python train.py --model="sound classifier" --dataset="acted Russian speech (Dusha)" --train_examples=26041 --gain_aug_db=10 --n_mels=64 --hop_length=160 --input="log_mel" --spec_augment=false --win_length=400 --targets=["emotion"] --num_classes=4 --arch="transformer" --norm="layernorm" --norm_position="pre" --activation="silu" --mlp_ratio=2 --head_dim=64 --fused_qkv=false --bias="none" --qk_norm=true --parallel_block=false --inner_norm=false --moe="top_k" --num_experts=16 --moe_every=2 --expert_mlp_ratio=0.25 --experts_per_token=2 --shared_expert=false --subsampling=4 --layers=6 --width=256 --positions="learned" --pooling="class_token" --loss="cross_entropy" --head_dropout=0.1 --residual_init="none" --optimizer="adamw" --lr=0.0014 --beta1=0.9 --beta2=0.999 --eps=1e-10 --steps=13400 --batch_size=128 --epochs=65.9 --lr_schedule="cosine" --final_lr_fraction=0.05 --warmup_steps=670 --weight_decay=0.2
Rows from block 3 of a small sound classifier, named by matrix and row number. Rows with one number within an expert belong to one neuron, the router's apart. Each number is 128 + 32 x the weight over its row's rms, rounded and kept within 0 to 255. All counts start at 0. Numbers have three digits each.
Before each expert's rows are labels from the 100 clips, of 14976, where the router gives the expert most weight on average: "responds to" is what is common among them. Only what is clearly more common there than usual is listed. The data: acted Russian speech (Dusha).
# router: router (model.blocks.3.mlp.router.weight, 16x256), inputs 0-85
# up: expert up (model.blocks.3.mlp.up, 16x64x256), inputs 0-85
# down: expert down (model.blocks.3.mlp.down, 16x256x64, transposed), outputs 0-85

# expert 12
responds to: emotion: sad
router.12:101107118099087139166113085197099145102147180182073157110127123074165122101112087106171120121168135104128090146105141123104183183105123109113137153112150100106105124071077126141168058089130138195127178085171150164095115142133113125094101136151090076126122111
up.0:099106099171116113124151172119086111149179157144102101174145112087120116134152167112117139052131153061102139066156137133062132142125111137087150125134071147123131163101105146123148144107134126120168101138139124125112145073134094136166150144086116162139103117
down.0:111101121110142126103127157159112122174170160136121146135205162087112131128151118118136124133145139081181122115141196155130124171061105090132095152166094051166080176137127138085085146087127086156118094138174130193167111119081170158106176159166146101130137065
up.1:126117113171155173102141096116152183173043144117140159166144140170131160119146131126157175152061121116142119135137128070110076102123091101133126115087060164161103144165162146101123065191109196165117161116124117166177112138103104154169169136093086152088123140
down.1:120100126114119099126115131126116141071151136116129111086145121166144140085139090133091121125156110192122102159125094130141134087160193135125114110164152145164180180105143108119132114135131127083149075175151171113092110225123191113123084128106171079176147129
up.2:079129089158130080136127159065092122142201123145130107170122118067135117125139127121116139078163182068103142083132135159084143142130076162109127143138131104124151143111074135120180162090124118135166052107188131115103130096154118121124137152151106120174143112
down.2:092136102110147075154152150158133116182134148153117142148204158103086135164128174131103172125123156080163108099140189157147153143087090118158106140148073076137099157124096171128119181109106112175112202168167123203137167092128137156083131106176145160128130078
up.3:125122143190058133112188136113142094184133152083123152124170102133096109207142169123126185091105142098112114120112128123112116179084135146097136134113150128160112085133151160169129131157122120096192091085115116154113108043071086165138140187088117106104139102
down.3:133151163137130100111126159122108139137145157148126150121166109144127112107132091101088061170159142152155103110140139046150115191104129096145134138155127079154145176131102240119116167097157139168131118097116149139135165129111102138109135078208177112101166099
up.4:109109100133122104141132133143106103105233147107133134148110146140102114126122154110090143075155162105125142116142130140096139200110165167076122173116141102121154165097092201143134163055117122107170070143158187134126125098157090118150133104110111102126125156
down.4:094098161127140112101173160147116099199150171144153161155149139140098142113179144151132103086164165139116132092099114146123122202065107108111106162137133091131097125154121131120077128120111122187123146146099116182171136123116137173124182168162116126082093054
up.5:089120140171118154104182116159123150159119113116114096167109124137140140164141141107124128167115107054085105140135200121086141210130049151128154135143118099136134121118132148128121112133139173111110176182124122077166133127109038135147119178118145137102073138
down.5:127166148131142134108119111177188195129137085213170142120181183132162144003104159152157150146091118131138090143148140207067064128135144120080163117118136154131129119148109190090126135112164078110129145181155111142119112162104176148097108111160136087158083140
up.6:159173161112072120139174110139161129117165129123082143070174123162100118103131125103119146149113115167110114147144122135123133114116213138121020152105209125134136081092142198156098165110163123033188126079143159113126129101092076118088116106162138103131137124
down.6:165176161179146129102183137116159151132124135131131148117093121100157096082125129105128108164086160131093118179152101077144127134151105106083162151104098105119119132186143207099138115144139184108104123064122169116130124139125068118130165055148094166140128137
up.7:120128127122098100144155160122092124140219164128136132161131102113113102161135141092112135090155143095103139101145139163089142190106145148083103133135161098113153141115092132129130156068106117093201075124151187137136124100156084124109140113127125106106120124
down.7:086125126115156120100145118116110127171144104138144170164150174113098105098133158122109150090167142071180123109138155115141126163096081101146132190127107057150084153185112167113109193119142148179104144125120140172103151104134142125107170159165143079100096072
up.8:142196152169114152093168111150142101162161079102087120115152123156089088127126121080136166135093134106090124126125159188104128115146135186127076186115165140163104123085134181112143170174132138028153105083149109071129110051135045120106135203135138075085100107
down.8:090147092067109081152098109092118166067169123159152120116129137082155145142155094144128111118076156162152101144165125065124088181115132047077130114136147152158108115146078206136123127103145171164157132122132135075070132063090136118087113032129180115153112171
up.9:120130132180152172135161095132157202134068112144114140130104132155141171122126124098131137172066109113152112156125173111139129140121080137177133125114067131140099152130143151079123063154117187115090159154097180120176114156117110131163139086111102127083083151
down.9:151151135146112113106130116187113126088113089105126097075122154167109171080126109149127157152076100184118121153129109173090088075177162159130138145107155158124130113114165060095126128139138074096136107148127128128095054156096167110136103095049124098158078143
up.10:133158141154109153097196079113148169159042122138116106129140120186128147148125134110176186174124111160113106146114159130138091115112104101128124095105100160145104072163168104115113083196132165087101177133128101132156116123077100150139132155136082134117142126
down.10:128155087134120138117135093127133175101129135142129148081134105126119165040133084164083117169139131128102073156132113109148158084160138190105134127134138131158120171077149115113177137088164151086149095111120164095098112198100162092086074139127170073146176157
up.11:104152127155079123115179104119106137191092168104145139185159111137079116164167152131139195148143117100111113161125133188114131134086081107082142120136118140130095076163116114119146131152117129078119130104173098115114115053050082145152138177164101137164178105
down.11:087142084143101146099155106152121176140124106181127137083154114129112156018121114125086054134133136112150073115122138107145125123123106140152100137164109105144108202123065187121103140086165140154145101109142157085089163157089172069062138121163184084156202153
up.12:155145165127070166121156164140140089165192142076138122113186130154108130143150151061136138089112150138093142140079139137083173181148138110106108124111149111135124138100141165182119149154109127079205083072134123141123125062139104157103119208109118076088088109
down.12:088084111087130073131125126106127168119127125165111121139126150079160108178126102121171126169135105168190038071169177067123115156116161078133144083131172140151108209188132149142125114105168131149121052106165125126118124128131123068071090085135201124112191141
up.13:133162155144099141105166094132179144178028109093093151121159119179111135120113121114145189196103117168126108140097118142132089078100136104150069133097141140145092077153152138101114093168126163092136148060150084123151127107109117157118124150147108104102182134
down.13:129142101147104126125142144101111173132106139173181121076103072140127136096136080113148078120132154155104113157161101075167113087149151181117153108130125144137160181095120147146146118109162170112163078112113173087086104200111157098115096077121207085158121141
up.14:147135134154139121138146093113130142186037098108101144152163088130096139154139098141202161168081120107136130158122160130110119143096098169155078096098140149131105079080173125139159121210093148086179131117167103152137114104086138176082150136140123122115175106
down.14:125154129116125118177136097128085161102121134140134115094190116184120181055110081136112115158124155102159101126162127052154135104140093176155097173109088129129123177103091203136161120088171137114069098122104142099068138186119150115087104050100121074152136127
up.15:107112058104156117133131105143124123092205108148118074151089143162166113106114161110101089064162151111117141106141103145112106144145125162104152137119141119109163205073049141120158163080110140139131093140129174118124127127174092078169127087115101148109126161
down.15:165066100103180181131126149126173118159140124120158192100138135070101157164123143133132102120132089079095160094134149153130141143107132091168078123146116114109130126109166121097097104134150127180097119105093114213187119102154189194151182155148098116119127085
up.16:166181146154126178109153056143180131160139079110088123100163100143120137108106093088123146177066122109108136121115151155141135116149116172139049175086163132143099112066132173106147137159125143031181093075164108082145121091134102140109145149159140100071106126
down.16:111137106112082096201094106096088146102122142148186134089094100110124137107120122108169114143058104142101152116187094106094099115118160114081147102106136151123103142152121159132131112110147173099125147133117155084074102161123138143132108053021176104129068124
up.17:138135153133133129148124102143176187128000139126106137123110132166126146143118146151144182206109110154159104182123105103162078078105120125138120115089083181144127109209200117107096073165139158131108164102129161119170136131116110145159148112139076139111176134
down.17:127117096154115089079134102141107150120112134142126109095119088174116152092107114148100092143145130162119060165137085091132114062178140177141127118142127166139180147057157136092172138134159120067136084123108146090100097183125155109113097114117126091130159145
up.18:124185149145124134071161078149176148164040092125111096170143109140143156151145089072109144206056088104121115143130199158129133125110045126155065143129128127158102089112151152095134120179126138077084158124126123153169146125098078148121124158149111130112116125
down.18:133147117107093141195122099110124178084140150140154079090117132127143171067107119125146125127091133150134132166142111142087083133133143123086180126125151147175110135139158096112132152125142132120127129161101104046069077162087150129119048096085159068165094169
up.19:134091123149170151131138139113132188145049148133130154164102137151155171177141160139153157159112107127147087165139133110158080121138093080119183104122051151161123138168163091107129053164112165167070184147107140144161130176109123154155151122101094162096132136
down.19:141117130138135150088133101167108133129091101131128092051155128173096136073117089141062125162121131123131126144116096171162146070155134200114124166134155153163165178080142091094156149119154132110153087163130139137120107193155185122085101142109164086162145111
up.20:170146142150077152130162083129176119147095074110082157088151111165110140121095101110131156178083118151114128122109139140108113121114140170151074199089164139126107107083144183120145131155139156041211104067134104078109130066123108144128152115149114085083149130
down.20:103131122121099082143116120081093160068118147081160117120108093117164132056123057123120095163090101130092140147171100108074140092119142143111126128120108126122116167113126175121156127128138136087090097093086184118102110161115145137122123032105136148173087151
up.21:122137120141127103099154127103138109185061124097119156164184105139059153143149109131176172152059138111134133138111164148100123159065088117134076120103150113143063057095137127135162138187105145056161105139183074134134133084107155168119148132127130118122151108
down.21:105180123155148130124136127133088204095098123136182131120165116173127131050089096151110132159105118143184067111153113092152164071098143131120103155145103125177113179162127166137099108127161106110112113154156194079071095194104141091094128073079136075120171131
up.22:083075089130104088131149149139090110143134168124147089184135095112115134158172137131132142085126168056131122090140143138107114174086067145123133109136122095105142126122103134116151168124122103143178080153157147151093132090136093116128157155099106139161114122
down.22:112102097096138107127132130144116113137155145172110187140208163116139154040088138162109139159120110084179117130133174143124129145085093077186081175168092093153111149132113202142096139114134118167086128124121064148160133081106174174105120122195164096124162073

# expert 3
responds to: emotion: angry
router.3:106106194168084131129103058088133151129168146072172113127141103113114150152092134151121154116161139143156120097114131128108135095143101119136194103118070093122135138100177148170124091129058151128118101144120139144163140135144106136133118115186097121132173119
up.0:179103153109130164106070121126198144038139122141122137118103167141153168074128113110097108133102090190132155122139101139126164091129075094106098117101170146119148141145138152133104147156149115083099170120136214132175085148107095066125147119107086180099141166
down.0:140107127118148153185138155122104102119109122086128159148063154102132101121148138101089107103186104079173140110095100148160149156131177093128238158128090175150113132115101134086159061134095130194112124123151144175135144215138093125091150120106129175128108140
up.1:096105114190111113151152118107100132062194194107206128128084098146168129141090142145139157140155134101145138150141132082100183130072159149119137069131024135132157101106137150150109117106110144163166127200103155133146134150111081120061128086158160144122137115
down.1:156139204084188140171093161144166036128079157125150092101151168141114133184101139136163122138091080085109093161125170157105170117137147092174067116073132144144082085159159068107107106141127134057169159143128105164109121123147152139111125164083142130080117106
up.2:109110130126104125116093119139161065102194162102154141158106127148186075160145105126114142107183107076146132166188154114086151122127128146096131103139042145117187081125168165117128088121109100152178146170135125124119119108146100123082140099174121127139110093
down.2:097195184109126148145168191192158137129125139146136148133169129162093120069164167123165139134074105116189138127135118148080155144083137145189046198100099094183046132168151114129064136156096102023164074108157161124101126066098123166124144139120152111118163141
up.3:122146148134125198089104130083154191092089104176144110111140164104079200078126128137104108130112167133100103140092169163111131129178174128121126173124213166177087176101106132173089152139158154050074136109142158110130151090134124099163125124051145135126127173
down.3:131076081169153156138150132097143094137122130095113118111107086107116161157088100104090116137154163131119134106106094118174155121153094097119179165174143116074129151035130175100190127136109157154120123144115120109122115204136130125091119134157115166188147128
up.4:123143175098147121076101105178122139116093169138169146125148141139137132079167130163154127171091093153151125065080103140155160085076076133111089139140188114148077141124097146129120159141118102078070049155132166122143083156119087096055099106147116139133176164
down.4:098085112106135176200127140120149138105143167116114118141102126094092116074119191163142112086117141069146142117067107175109115191156160112116185151086063160128049145131115164140106126161093144126116173054140146143095120200089156158101144138119104143121069182
up.5:183095113113129173125124136084197127074168142111135106119098138180180182114137153121075102104106100129114191194137086147077112135167097100095131095095115135068151099117137130127129132121141134146139199130092153141189071146104110113136144091134121171119088144
down.5:139123133143164170099170142179135088141079096051090152129065188130165119147160160081087076074149133071199149114124133128145098103131179138127178190122117129142143164121122127096104074143113100187143105160139121128151120169118119056157133111095143149117119134
up.6:167105143134145116103095154111154162055088107126124126073106168142140200073095135123132155107091075194127128176144122134147147092146124076146102138081140151132136160135130156140088152141165130097107118094149195132148163124090155074150141126110054141101120143
down.6:146105142116150123209113179122122091117135117084140133163053106065171128190122126099099152084134089085141134076162092169157136137144122106091201074134127136182114099089137153130172048156115165230107183149165170175130115173125103135074148136127151176181116163
up.7:112111127089142132135151172178116136188119099106125101191156162203108150106149113126094069113094111093137134140072166185126103178128089141111164249170139132059120147118119162122136171137116140184094154089132122062130096046154082109209157131181161120097096094
down.7:142168119171116085129108078128160186193131081140106171115138136120116117079130155104172118101116122081130095094120151139059094106211124124078099178118187115131154157039095196166168149162135108135067104130133156130121114145108103133101150117134169114162127154
up.8:183148144112110173141154143122189163092090140172099149053127123153130169091135148087129083157065142171113154117126138137118155127170137106091084134101193149156128157140130131147106147121148184097161099094143208183120153134119094097119119113081120134074113151
down.8:128136130167169125168087138163091118114172096072122110151107119115165167140159102114054147135178126097151136119131121120143177165151107095124186087139109140063158157123164117122129029108098163188139145131108177119201136159175098080109163133121142143123126090
up.9:136169166101111143120075099165168167086122112152144139099151165119139198077176171097149119160062107132146139089118127165126158147106086086097089143113180119140075175145071155159127176121142130076067100112120193136166091128126075068108126094108125134105154159
down.9:100062135140132140137102119138147154092155128135140153164087153116137166066121130148104080063189118055167134140101114099173148155169123094138207111155083154106098164109115210110112093195088132203092190099119182113093167228104151133090131131106145149090120160
up.10:178119140106135131104086158130177184069078102149119149104127167122117177072100134144134104134120107172096114138117109142142136117169123122109105144083197147126112158172124141154105151165179098106067166108162156113121081109095127073174137148098095121141110135
down.10:108124096145116129160119122134119064103150138114137147125067138093133155169151101073103076056146155076190146091108074148108115103122152163112224128175119145106195142089107175122181055145120178201158145163118155107136170112100101133087148120072122164115106156
up.11:151193162089112153093121089155179175131055099145111159140137173129085168074167158145137107122092135129143123110085113180122143106198123086116134119101208111106085168166090093128099168130160095079075127129150165118124133096142138073133116125102134127158140154
down.11:120096063143127129125170085105102103130123118114149088135151135104146126123086129121077095118124141122135141121098118131123059151124085069100196133152118112097117168139108184148166144109084136186097161154166105056174132173103088139121166107176136117112143153
up.12:122123130169152093094154101098092142098102188119163121060106128140128155123105187139089142142064097120120123141124108099157130134104132133149074106116098133162175172098145135119135170114120178095180109123149173173140193124068132117108142073107081118102125176
down.12:154119151084153095161077217149155069092178128091154111131119122112149116182107140159109147116128054136090095091093124166160128156143108142103155077115144170106146038087157050108176057125128095174151163146105135162137106184173125156083155171116143190111139107
up.13:133136138143093180116100103114147190120054139144114103100133159109113204069156139111101093108074131134128120103126093159123142093190090094091064133102169157135126195139112099140133151126144171077094117117155195163089153105108165079156135158069095125134109161
down.13:118077058138136153141168128145125098079122088092121177176070123131189131130108144145117126154139139114128130085092106147161118132147119108096217100138116163126178103087153159102216097120107122184133120122137104136150109210160111126115164181137084173094163140
up.14:135124108144096152132073146099157143066123087136130135116126149114146160042139161133124087080137122138103148149134130159064158158161152103082146195098148116117094137126139160161132158115138121137077158089127140094162097069122102077194111088084116191098124125
down.14:129145156098162103147159117133108140160161093092062140141096113096137130104165072097062137111131102069139086154157129149167160170156107135116119160153121144129134140080104182112092096167141161173079151150082134117139169147098139119075172156109144077131102156
up.15:116111168131149086126101118140110157082121144119151137121112117078158175131109225135198116159113090124198104115119161141137152152041134079158141076134123131143109151123134187096078180136135099146121120169133177125177150140051076097100092091165163121089132153
down.15:144129210065134116147082205125128109187094106116121123146092132126115140078045145106141117109148107052134143119116129208123106117139094098117157154104130112118067124161112094099086129104108157152142102142127131167092124122144108164100097140125203199121108126
up.16:140152074122150082074150139126117099143139088098088079154159114151136092121109138151135128129137176129091144123117102171102101128167103177088101158148129125072170110152142101102170137120122132137168141108139085108121070119128153125180116073142090064187123090
down.16:153187132138103131101144104118179124140142126132175157105166125160138077059142127124131074147097159122158143107110128104083086067117167215169091122187135133135193177106128134135128155145149138094145082131162106078147139045059139139144093132094075122129164128
up.17:148153123078095193116140130120072106105195169128106107125142132187142105108139051125153091106126105084105134184143158118097166115196123167078095111123082154152158165120129151126114098124130125107141177149169159123172100132159072108064140074108137162091087155
down.17:112134135102117175082102147145128156136159117169119152162110143126101170109168161127148149161150157158143155113149109151101100127086115128159056160179169127154083135179072107098094096065171122064121132159136115105138129176130143143146082115086120095180157117
up.18:124092146113119127094133089149115148060171161127169144117132126148178132121102153153181092181139094100125123162125159119093133146078165129158140129126109095131084122146113162080127154128116134141130150205114115112170110145100067100086116044169169125089120137
down.18:110148161072159166147117212099157041134077155163121083149103145138115118140129134136121107076088125089139182223125103148131119160099135109106162179095115122136058133166132098090048139126097122147140112114112146143104108177144076166116142129110163138136111162
up.19:092180143180100191135122113112166183094121132158127099129134170109088156064120175140104080089153211118097104161076143147105163152191156164084110162123195120123102184150114121175102183098143143083065109109156162091144145094152102076155097104097155149136129165
down.19:116161122110126161137160116073114201140121097147083090126122129115130161124159101080104105135133184111073117116169119101192109093182052128135111166176122132077176187068111148162150139120150189159136168138086149152121126163124158127118088098143150102125139122
up.20:140126143140118185111095106128188221093125119156108112099133158104132208087151130126130083113088138129116119114088122142079135111154100103100103126122170168136106172124099130161130148121147155065077113109141199144116121099119123071126116118089137142127141177
down.20:133114110123139163111119129111123110128118106090123129121100148135127158120125106119085074112160101085148130119095079138162085162141112084116241204160079137115127160096112140089141070129094146190115155133154110163169114243160116134120156098103105179126121149
up.21:176069133098132155119126133092203138070156148147141095115089140191195172096102173131058105102100083138105188173116098152088109131183084102102126114087127138090143109122126144123121156125123132128146198126090156131202046134097110116137132097115086201142090159
down.21:134095160120154201120169149176099094114088112052084128170055159107144105119150134112078091092147128052193137127128143132157104108148201149161202159154115149129159150112141119104107063164152089191159121126146128141127132175151125079147159131072135151094115076
up.22:091152093161151099101140108099091118173145175087160094150129076143140089181095138157102136120144168104133138142113115095137085127072109212103123149177081124087159100097151139104186125099084160158158073159096098110107123146131108124109126084180126115147151110
down.22:142140148102110140097098160122147119132094131142124142094188101184124128119104161127163118148070117190089121129112119100118149097166165185189012127080117155138137133144132091153102170143119105030140088107140128124123150059105164127119093164075139102116133158

# expert 13
responds to: emotion: positive
router.13:126149091170118126105154144166136089130141082126108156098116124222105120117136086095116151079137129149175110120152135064142145110201123137128117151150096146179101176194098219098119109131160111144077116133089117130143132128184157100094175132166124111102092094
up.0:120079088156178152113094148121153106099112128165110125154097112159119157090114160154063171055120119116159103134062057143115102084181113190101163167136140151143078209173117211155171158133102109163078140152099160147157156130137132131155116122101077162157134145
down.0:144083191142156165094102102156130170133091092141110179090117136161154158101137142149106139151081117088081117118104120091161136125133106103193089208095055154117120185101122117141103131147079162113102119056113155097141173120190157141133158138113119088053160154
up.1:123101184059130108141140138127087078113169171108138133164153106113136101147112160142118126160168080100135118159134143137189114119134145141178132164089174080111134123125119166049128164160095100137154110142150127133141105169055134177124148121132142155143086156
down.1:121129105081119165119138112123163135117117119124105188140116136137126105058161119124126147109184149144162160081115146144133131128174082020085191154142049190155149158233136155165110135071114126142139140131084128112132117179117103078167126154177134132125079109
up.2:146106123144133131112077120115171112063148151154151119146125095165157128080132141150130142045173124083150141143112031137111092098160107128106143140151129156111119192184126184130099146117122102176062144185097165167139123152136105139151154143090068113145102109
down.2:144079177134115115131077152072121123149130129136114210100124172118153133119130140146101145143128125061119109099110147113163156137151117141169134233083057134146051152150135125169110171110097161107115091072123134142131158084170123125164152111106113130016159148
up.3:123164101087135113188163124133120157166131096082131112137123121095133144178100060110162088160105144189084166165203165156123173126092123138109127100058103155075168066025140065128130091094148151050183139098153117068092112067136084127101071109140181105126175135
down.3:102162122149110079119142097103102160108148159142122087093134098136134101129102182119105126094118140172138131132117136107120089096182107142128127063163214123157136141130158142172159137188201130164148132114121103110126092121034149092136107155117084146144181146
up.4:140127128166182179097110100128153166125103109158129121129074133189132151061126138150087143086139108115147131130092080122122125081184104161107126161146133183145120165185153133154128146141151104138082123162104172162174132145157157124100117131113074117109149130
down.4:153069176125174104159079152112128166093085145158116160097103142119133139121138147125098110157093123046107111107107115124124105101120147124187097155100060178099116131078153106081116118119083129034127101137100162118125159108176172127154130098114151111075157137
up.5:145148185118130182132141159120090134130166149147152146144143116162130125105131205115115125105164077080148113151082100152155100101189142122163099166141126091144105136141161147109068153131132101125105130097122136145170121189143150149098143125130131109117093163
down.5:131128162107134152129114098090126153159124135142171144120078187099093096089074091095083133110176138104146073156089093182101102098096133088121171178108051128093124135179127121100105115042083118081121125170148147081150113174132091093156153107161127141139149139
up.6:122124086136169082127163072154173167136106106149113107140127114132152148118106099138123116124126123124080129143115127144085142132098106150076109058160174170145091102142125081156111135130142149053106142167130154166105095100134128100123109133128088144119188149
down.6:131119121155141124134070122101112132138085119126093103153079118106122146100156151137124107120076130030153108117153133087180137079157065143146136145132039114129107146047131183118155124132069143179146129065108142157148115112178194115126110103152146102117137117
up.7:106065092124168126159108123117149161140090117127134105121123125184165173098052114134088120134120094072077127190101092148153085059145102223174115176079078178092089179102131114124163133090112149078135115115096134106126121104155123145184120090153097146118155133
down.7:155128112199157114145119052150113121087111104107140137058092167174166164035108188155068112149086119169163113092106080099138115084178145154201151154118117176126156190158151169129147149135123121145107101161116143127152142155084192112113128130103091108106164159
up.8:134160104093138091159131119149124143168124118096144139131117142101078116165114058103175105139101129189109152182217164148131190123104108132084120095062092129091206075078144085169152096093151123056185153104128124057106130051145097116092101115166130107139154113
down.8:127178124141098062116139100149129150078177126117133155061156057123100133140092152145097128126099145186137121113116148088122104078141128145118120085149216127125096129105147127141174160163184139165130096112151090083118089099042136074127076137136125144131153155
up.9:088169120115112130116139138178167195150108114144144118096115134145107097130165100103139077124120095172093141167157163172091172108122102137100107120132099151123127054117145066183124137125175076030092125116142154094154139076178137110099107143179119093129148110
down.9:141128108170154076173152141148119150089154165141115117112095060074100133210075165137104116137069127120115134083116155143120118112098152191158138075164179133120134108086180110128190147135177173111147153128104092085050131097078118139140114097096105099095172134
up.10:119099098106172130142104104147162157124060105144128118126115131180165177112081171132074142146092083118098137138089123153101104064139124197155093154096109181113143163118165117094141131130108128072123139108114141137162113078131112117166140090127056141121179137
down.10:187087135158194122125110056155122129097086126116124124097097127159163140047140130163081121124111101097176127109126081132143138063164160145173122145121101170133173174106145171095134100126167132144109113150104207126168158134127176099092143078138095119102188159
up.11:124113110159147167090087122121188167099139143169152146146098094145145148058123161161069151061149114086137140129056063138115116112197086118083163141186123140129060173184110136147129155108125112188051134165118159181161115172139157123144123151083090123161116151
down.11:157069170116171146152085161095123140138110125162128145136141131135138159160129157158091108160109111065118108101135136125128157109164106145156065205091050144130093165052105166112115140133050136120103095089101144102103152096174132151131134087122143129077137154
up.12:132071146181109103152209030129152153138093106139093142123161084096171166172126107138104120146115157127088155117076151107083134171089146163121127084169180090144065104102098094128147188148097175065165081159119096172116116122122107106149143079144116160152148130
down.12:169140092128114157097098182133091083146088113107121110153112173175134105129123099114114118070123155074097137166129137099159171147167093137117071092158042107124190113060106165132164100144132103164141161116097123192176081133187194130123149112092160139106083098
up.13:127133102119159088155125111108129099096089089114112136114125125112155140165110162146133152137098119122107126100120117138115096134082113156152110125087176140139170150100105139103189148141054157120099155113145118159127103061090095114149162117115057138153191187
down.13:123087130167111137114114095129111134147170116127134119122123177188164149089184089164112136122142132202178131139134142054236158153117110127135122141100104120103165194123171191081096101125105151181139139133111160202160142221178132084098149124114120130104104126
up.14:103162171098067107104036194159097129112132144079160135126158149197096115158141151102149171142157115142145127057213136122137152162095140091116124161116138079098146119183157084126094129141147111127076150104147106107163113117176142162092132136120178143121140141
down.14:131154093157118098099133120103177135120158149147138104142129119047103128182098116146123139184111135163116143147153132149039132183081182109140184079156157104134126114169102121140137117147160117131185100143140115095035117094102109141102057167112144129140136111
up.15:116136113149176155115140121136173160096117134164128127124100126196140128043114133173109122077122085139117127150091086131114118072186101137092089128143141201133109172179121135153105149123153107110062142147089183148161137107163153100107120144116076118099126120
down.15:183088189146144087182077122129100151118085152147134164087097134109123148115114212167112129138115135011105086142116104112128110116105150157205128164117014127103101149087164097129148146116083136084127097090103153111103145113143144134145176102136136111065159172
up.16:120081137148090140110083149080160111113144171170148141134140106157130142083165160146109138057189103088125127121066059122122107142179112098114128144192132121146079149175114173141114162158103108177078146187114123176147121188151135166142151165115098139147104117
down.16:149128161093124184155115179083140132145100128181147164161144125122129148165104119135110101122075137048131115106131112094111149152135167141159117207117062120141095170149093151158110129061095170157115159109130149149125164088183174167163151075115120138053091125
up.17:113096145155116122117117095122159188069119138158150138151113098164147127097142160148099127117139133068091158107033097116079098118181117140096105098195176153106070147168092123126093190129111126107046124168124130190143099110145106136128149147122110143139171120
down.17:176101122105099145099084159118082111176122107166115109142108143134150127158149157154114087099137143027154096132160079075135154126123122161143096172093072070165151115092163133151140138102085113152137093087129138119143170164156131172128175062122132093084067164
up.18:127148119112156112170146102126131121141125124119136134086131131100115132175090071102159105161121116185109131152185166174160154133096110149125111118040075142082158073052149049157119097126122111028193146079116137081125132087134138129120101125140160130100178150
down.18:136153097161105102149122098197113116114156125127121123159158124135112120087123148145119115120123169194122146111154151105123073096117116144142169036178200110119150143158148164122196086155153137164098152141110093148120085144065149094107076124149101135169152133
up.19:123068181097101128124102182087138069116158188155142137145150119133125123096120156141082111092194082082126138150073115136146118096172123115155146175128132061117077147153107206128105200139098103175103107171135118140155149190119115184154151143116147175137069138
down.19:181147157071129132150104128073148140114130150143144121101094150156143087114126157143119092086119120066139145129134110168101134210162118069044182228108094168135108179195125169147089142101084149156115162134130138133106131150130075164157131083130151135100085113
up.20:131136100137158137075157049169145123067161134145133128185141115132123068081128084127187099081127146124119144149139101088072161107120113114040121105150116172112146115143109115155152144099156076114091196170094169137160086108174147116154156130104090124156140122
down.20:108122168122157091109078164103148151145132107117126154072179130091155160167099128105098178139097087075130134062119149113150149103167101141152168202097112155136127197130119142183198185171128146165110098070135102095069176093136113109126111167140135109094121122
up.21:156160126127144103125153099186152156148125105088140127097113126118118101105094051115149130156132143213096150178183146145127176140103099127071121108067107164110139098061137047142117092092142123041146134123107130065118123067094124124089087127141140127108156115
down.21:109133086143095086140144139158122182106165104104085157107089077137129165161141174130098117116113123152121158095092131140140094123155100136138151074180182148118098135092142108153131103142215137175125096101136101136133081132076119145149108169125113145112148138
up.22:110149177114086161100120090124167096111143136168145140130154094113134119104143194156104158129134105108088146108081144176104120148140184116136125133077149094124141099136114163099096170161031142130117107091170103194118082127066131151173125136119116108149115192
down.22:130085117155151186150095121124121074141210126108165145168087101157168144087142133117116122113158091156131141153109093096165163108174117127112123092118149129105150127183107163150121072141137123184132214156138133158139144202170151128097178104106129071169055155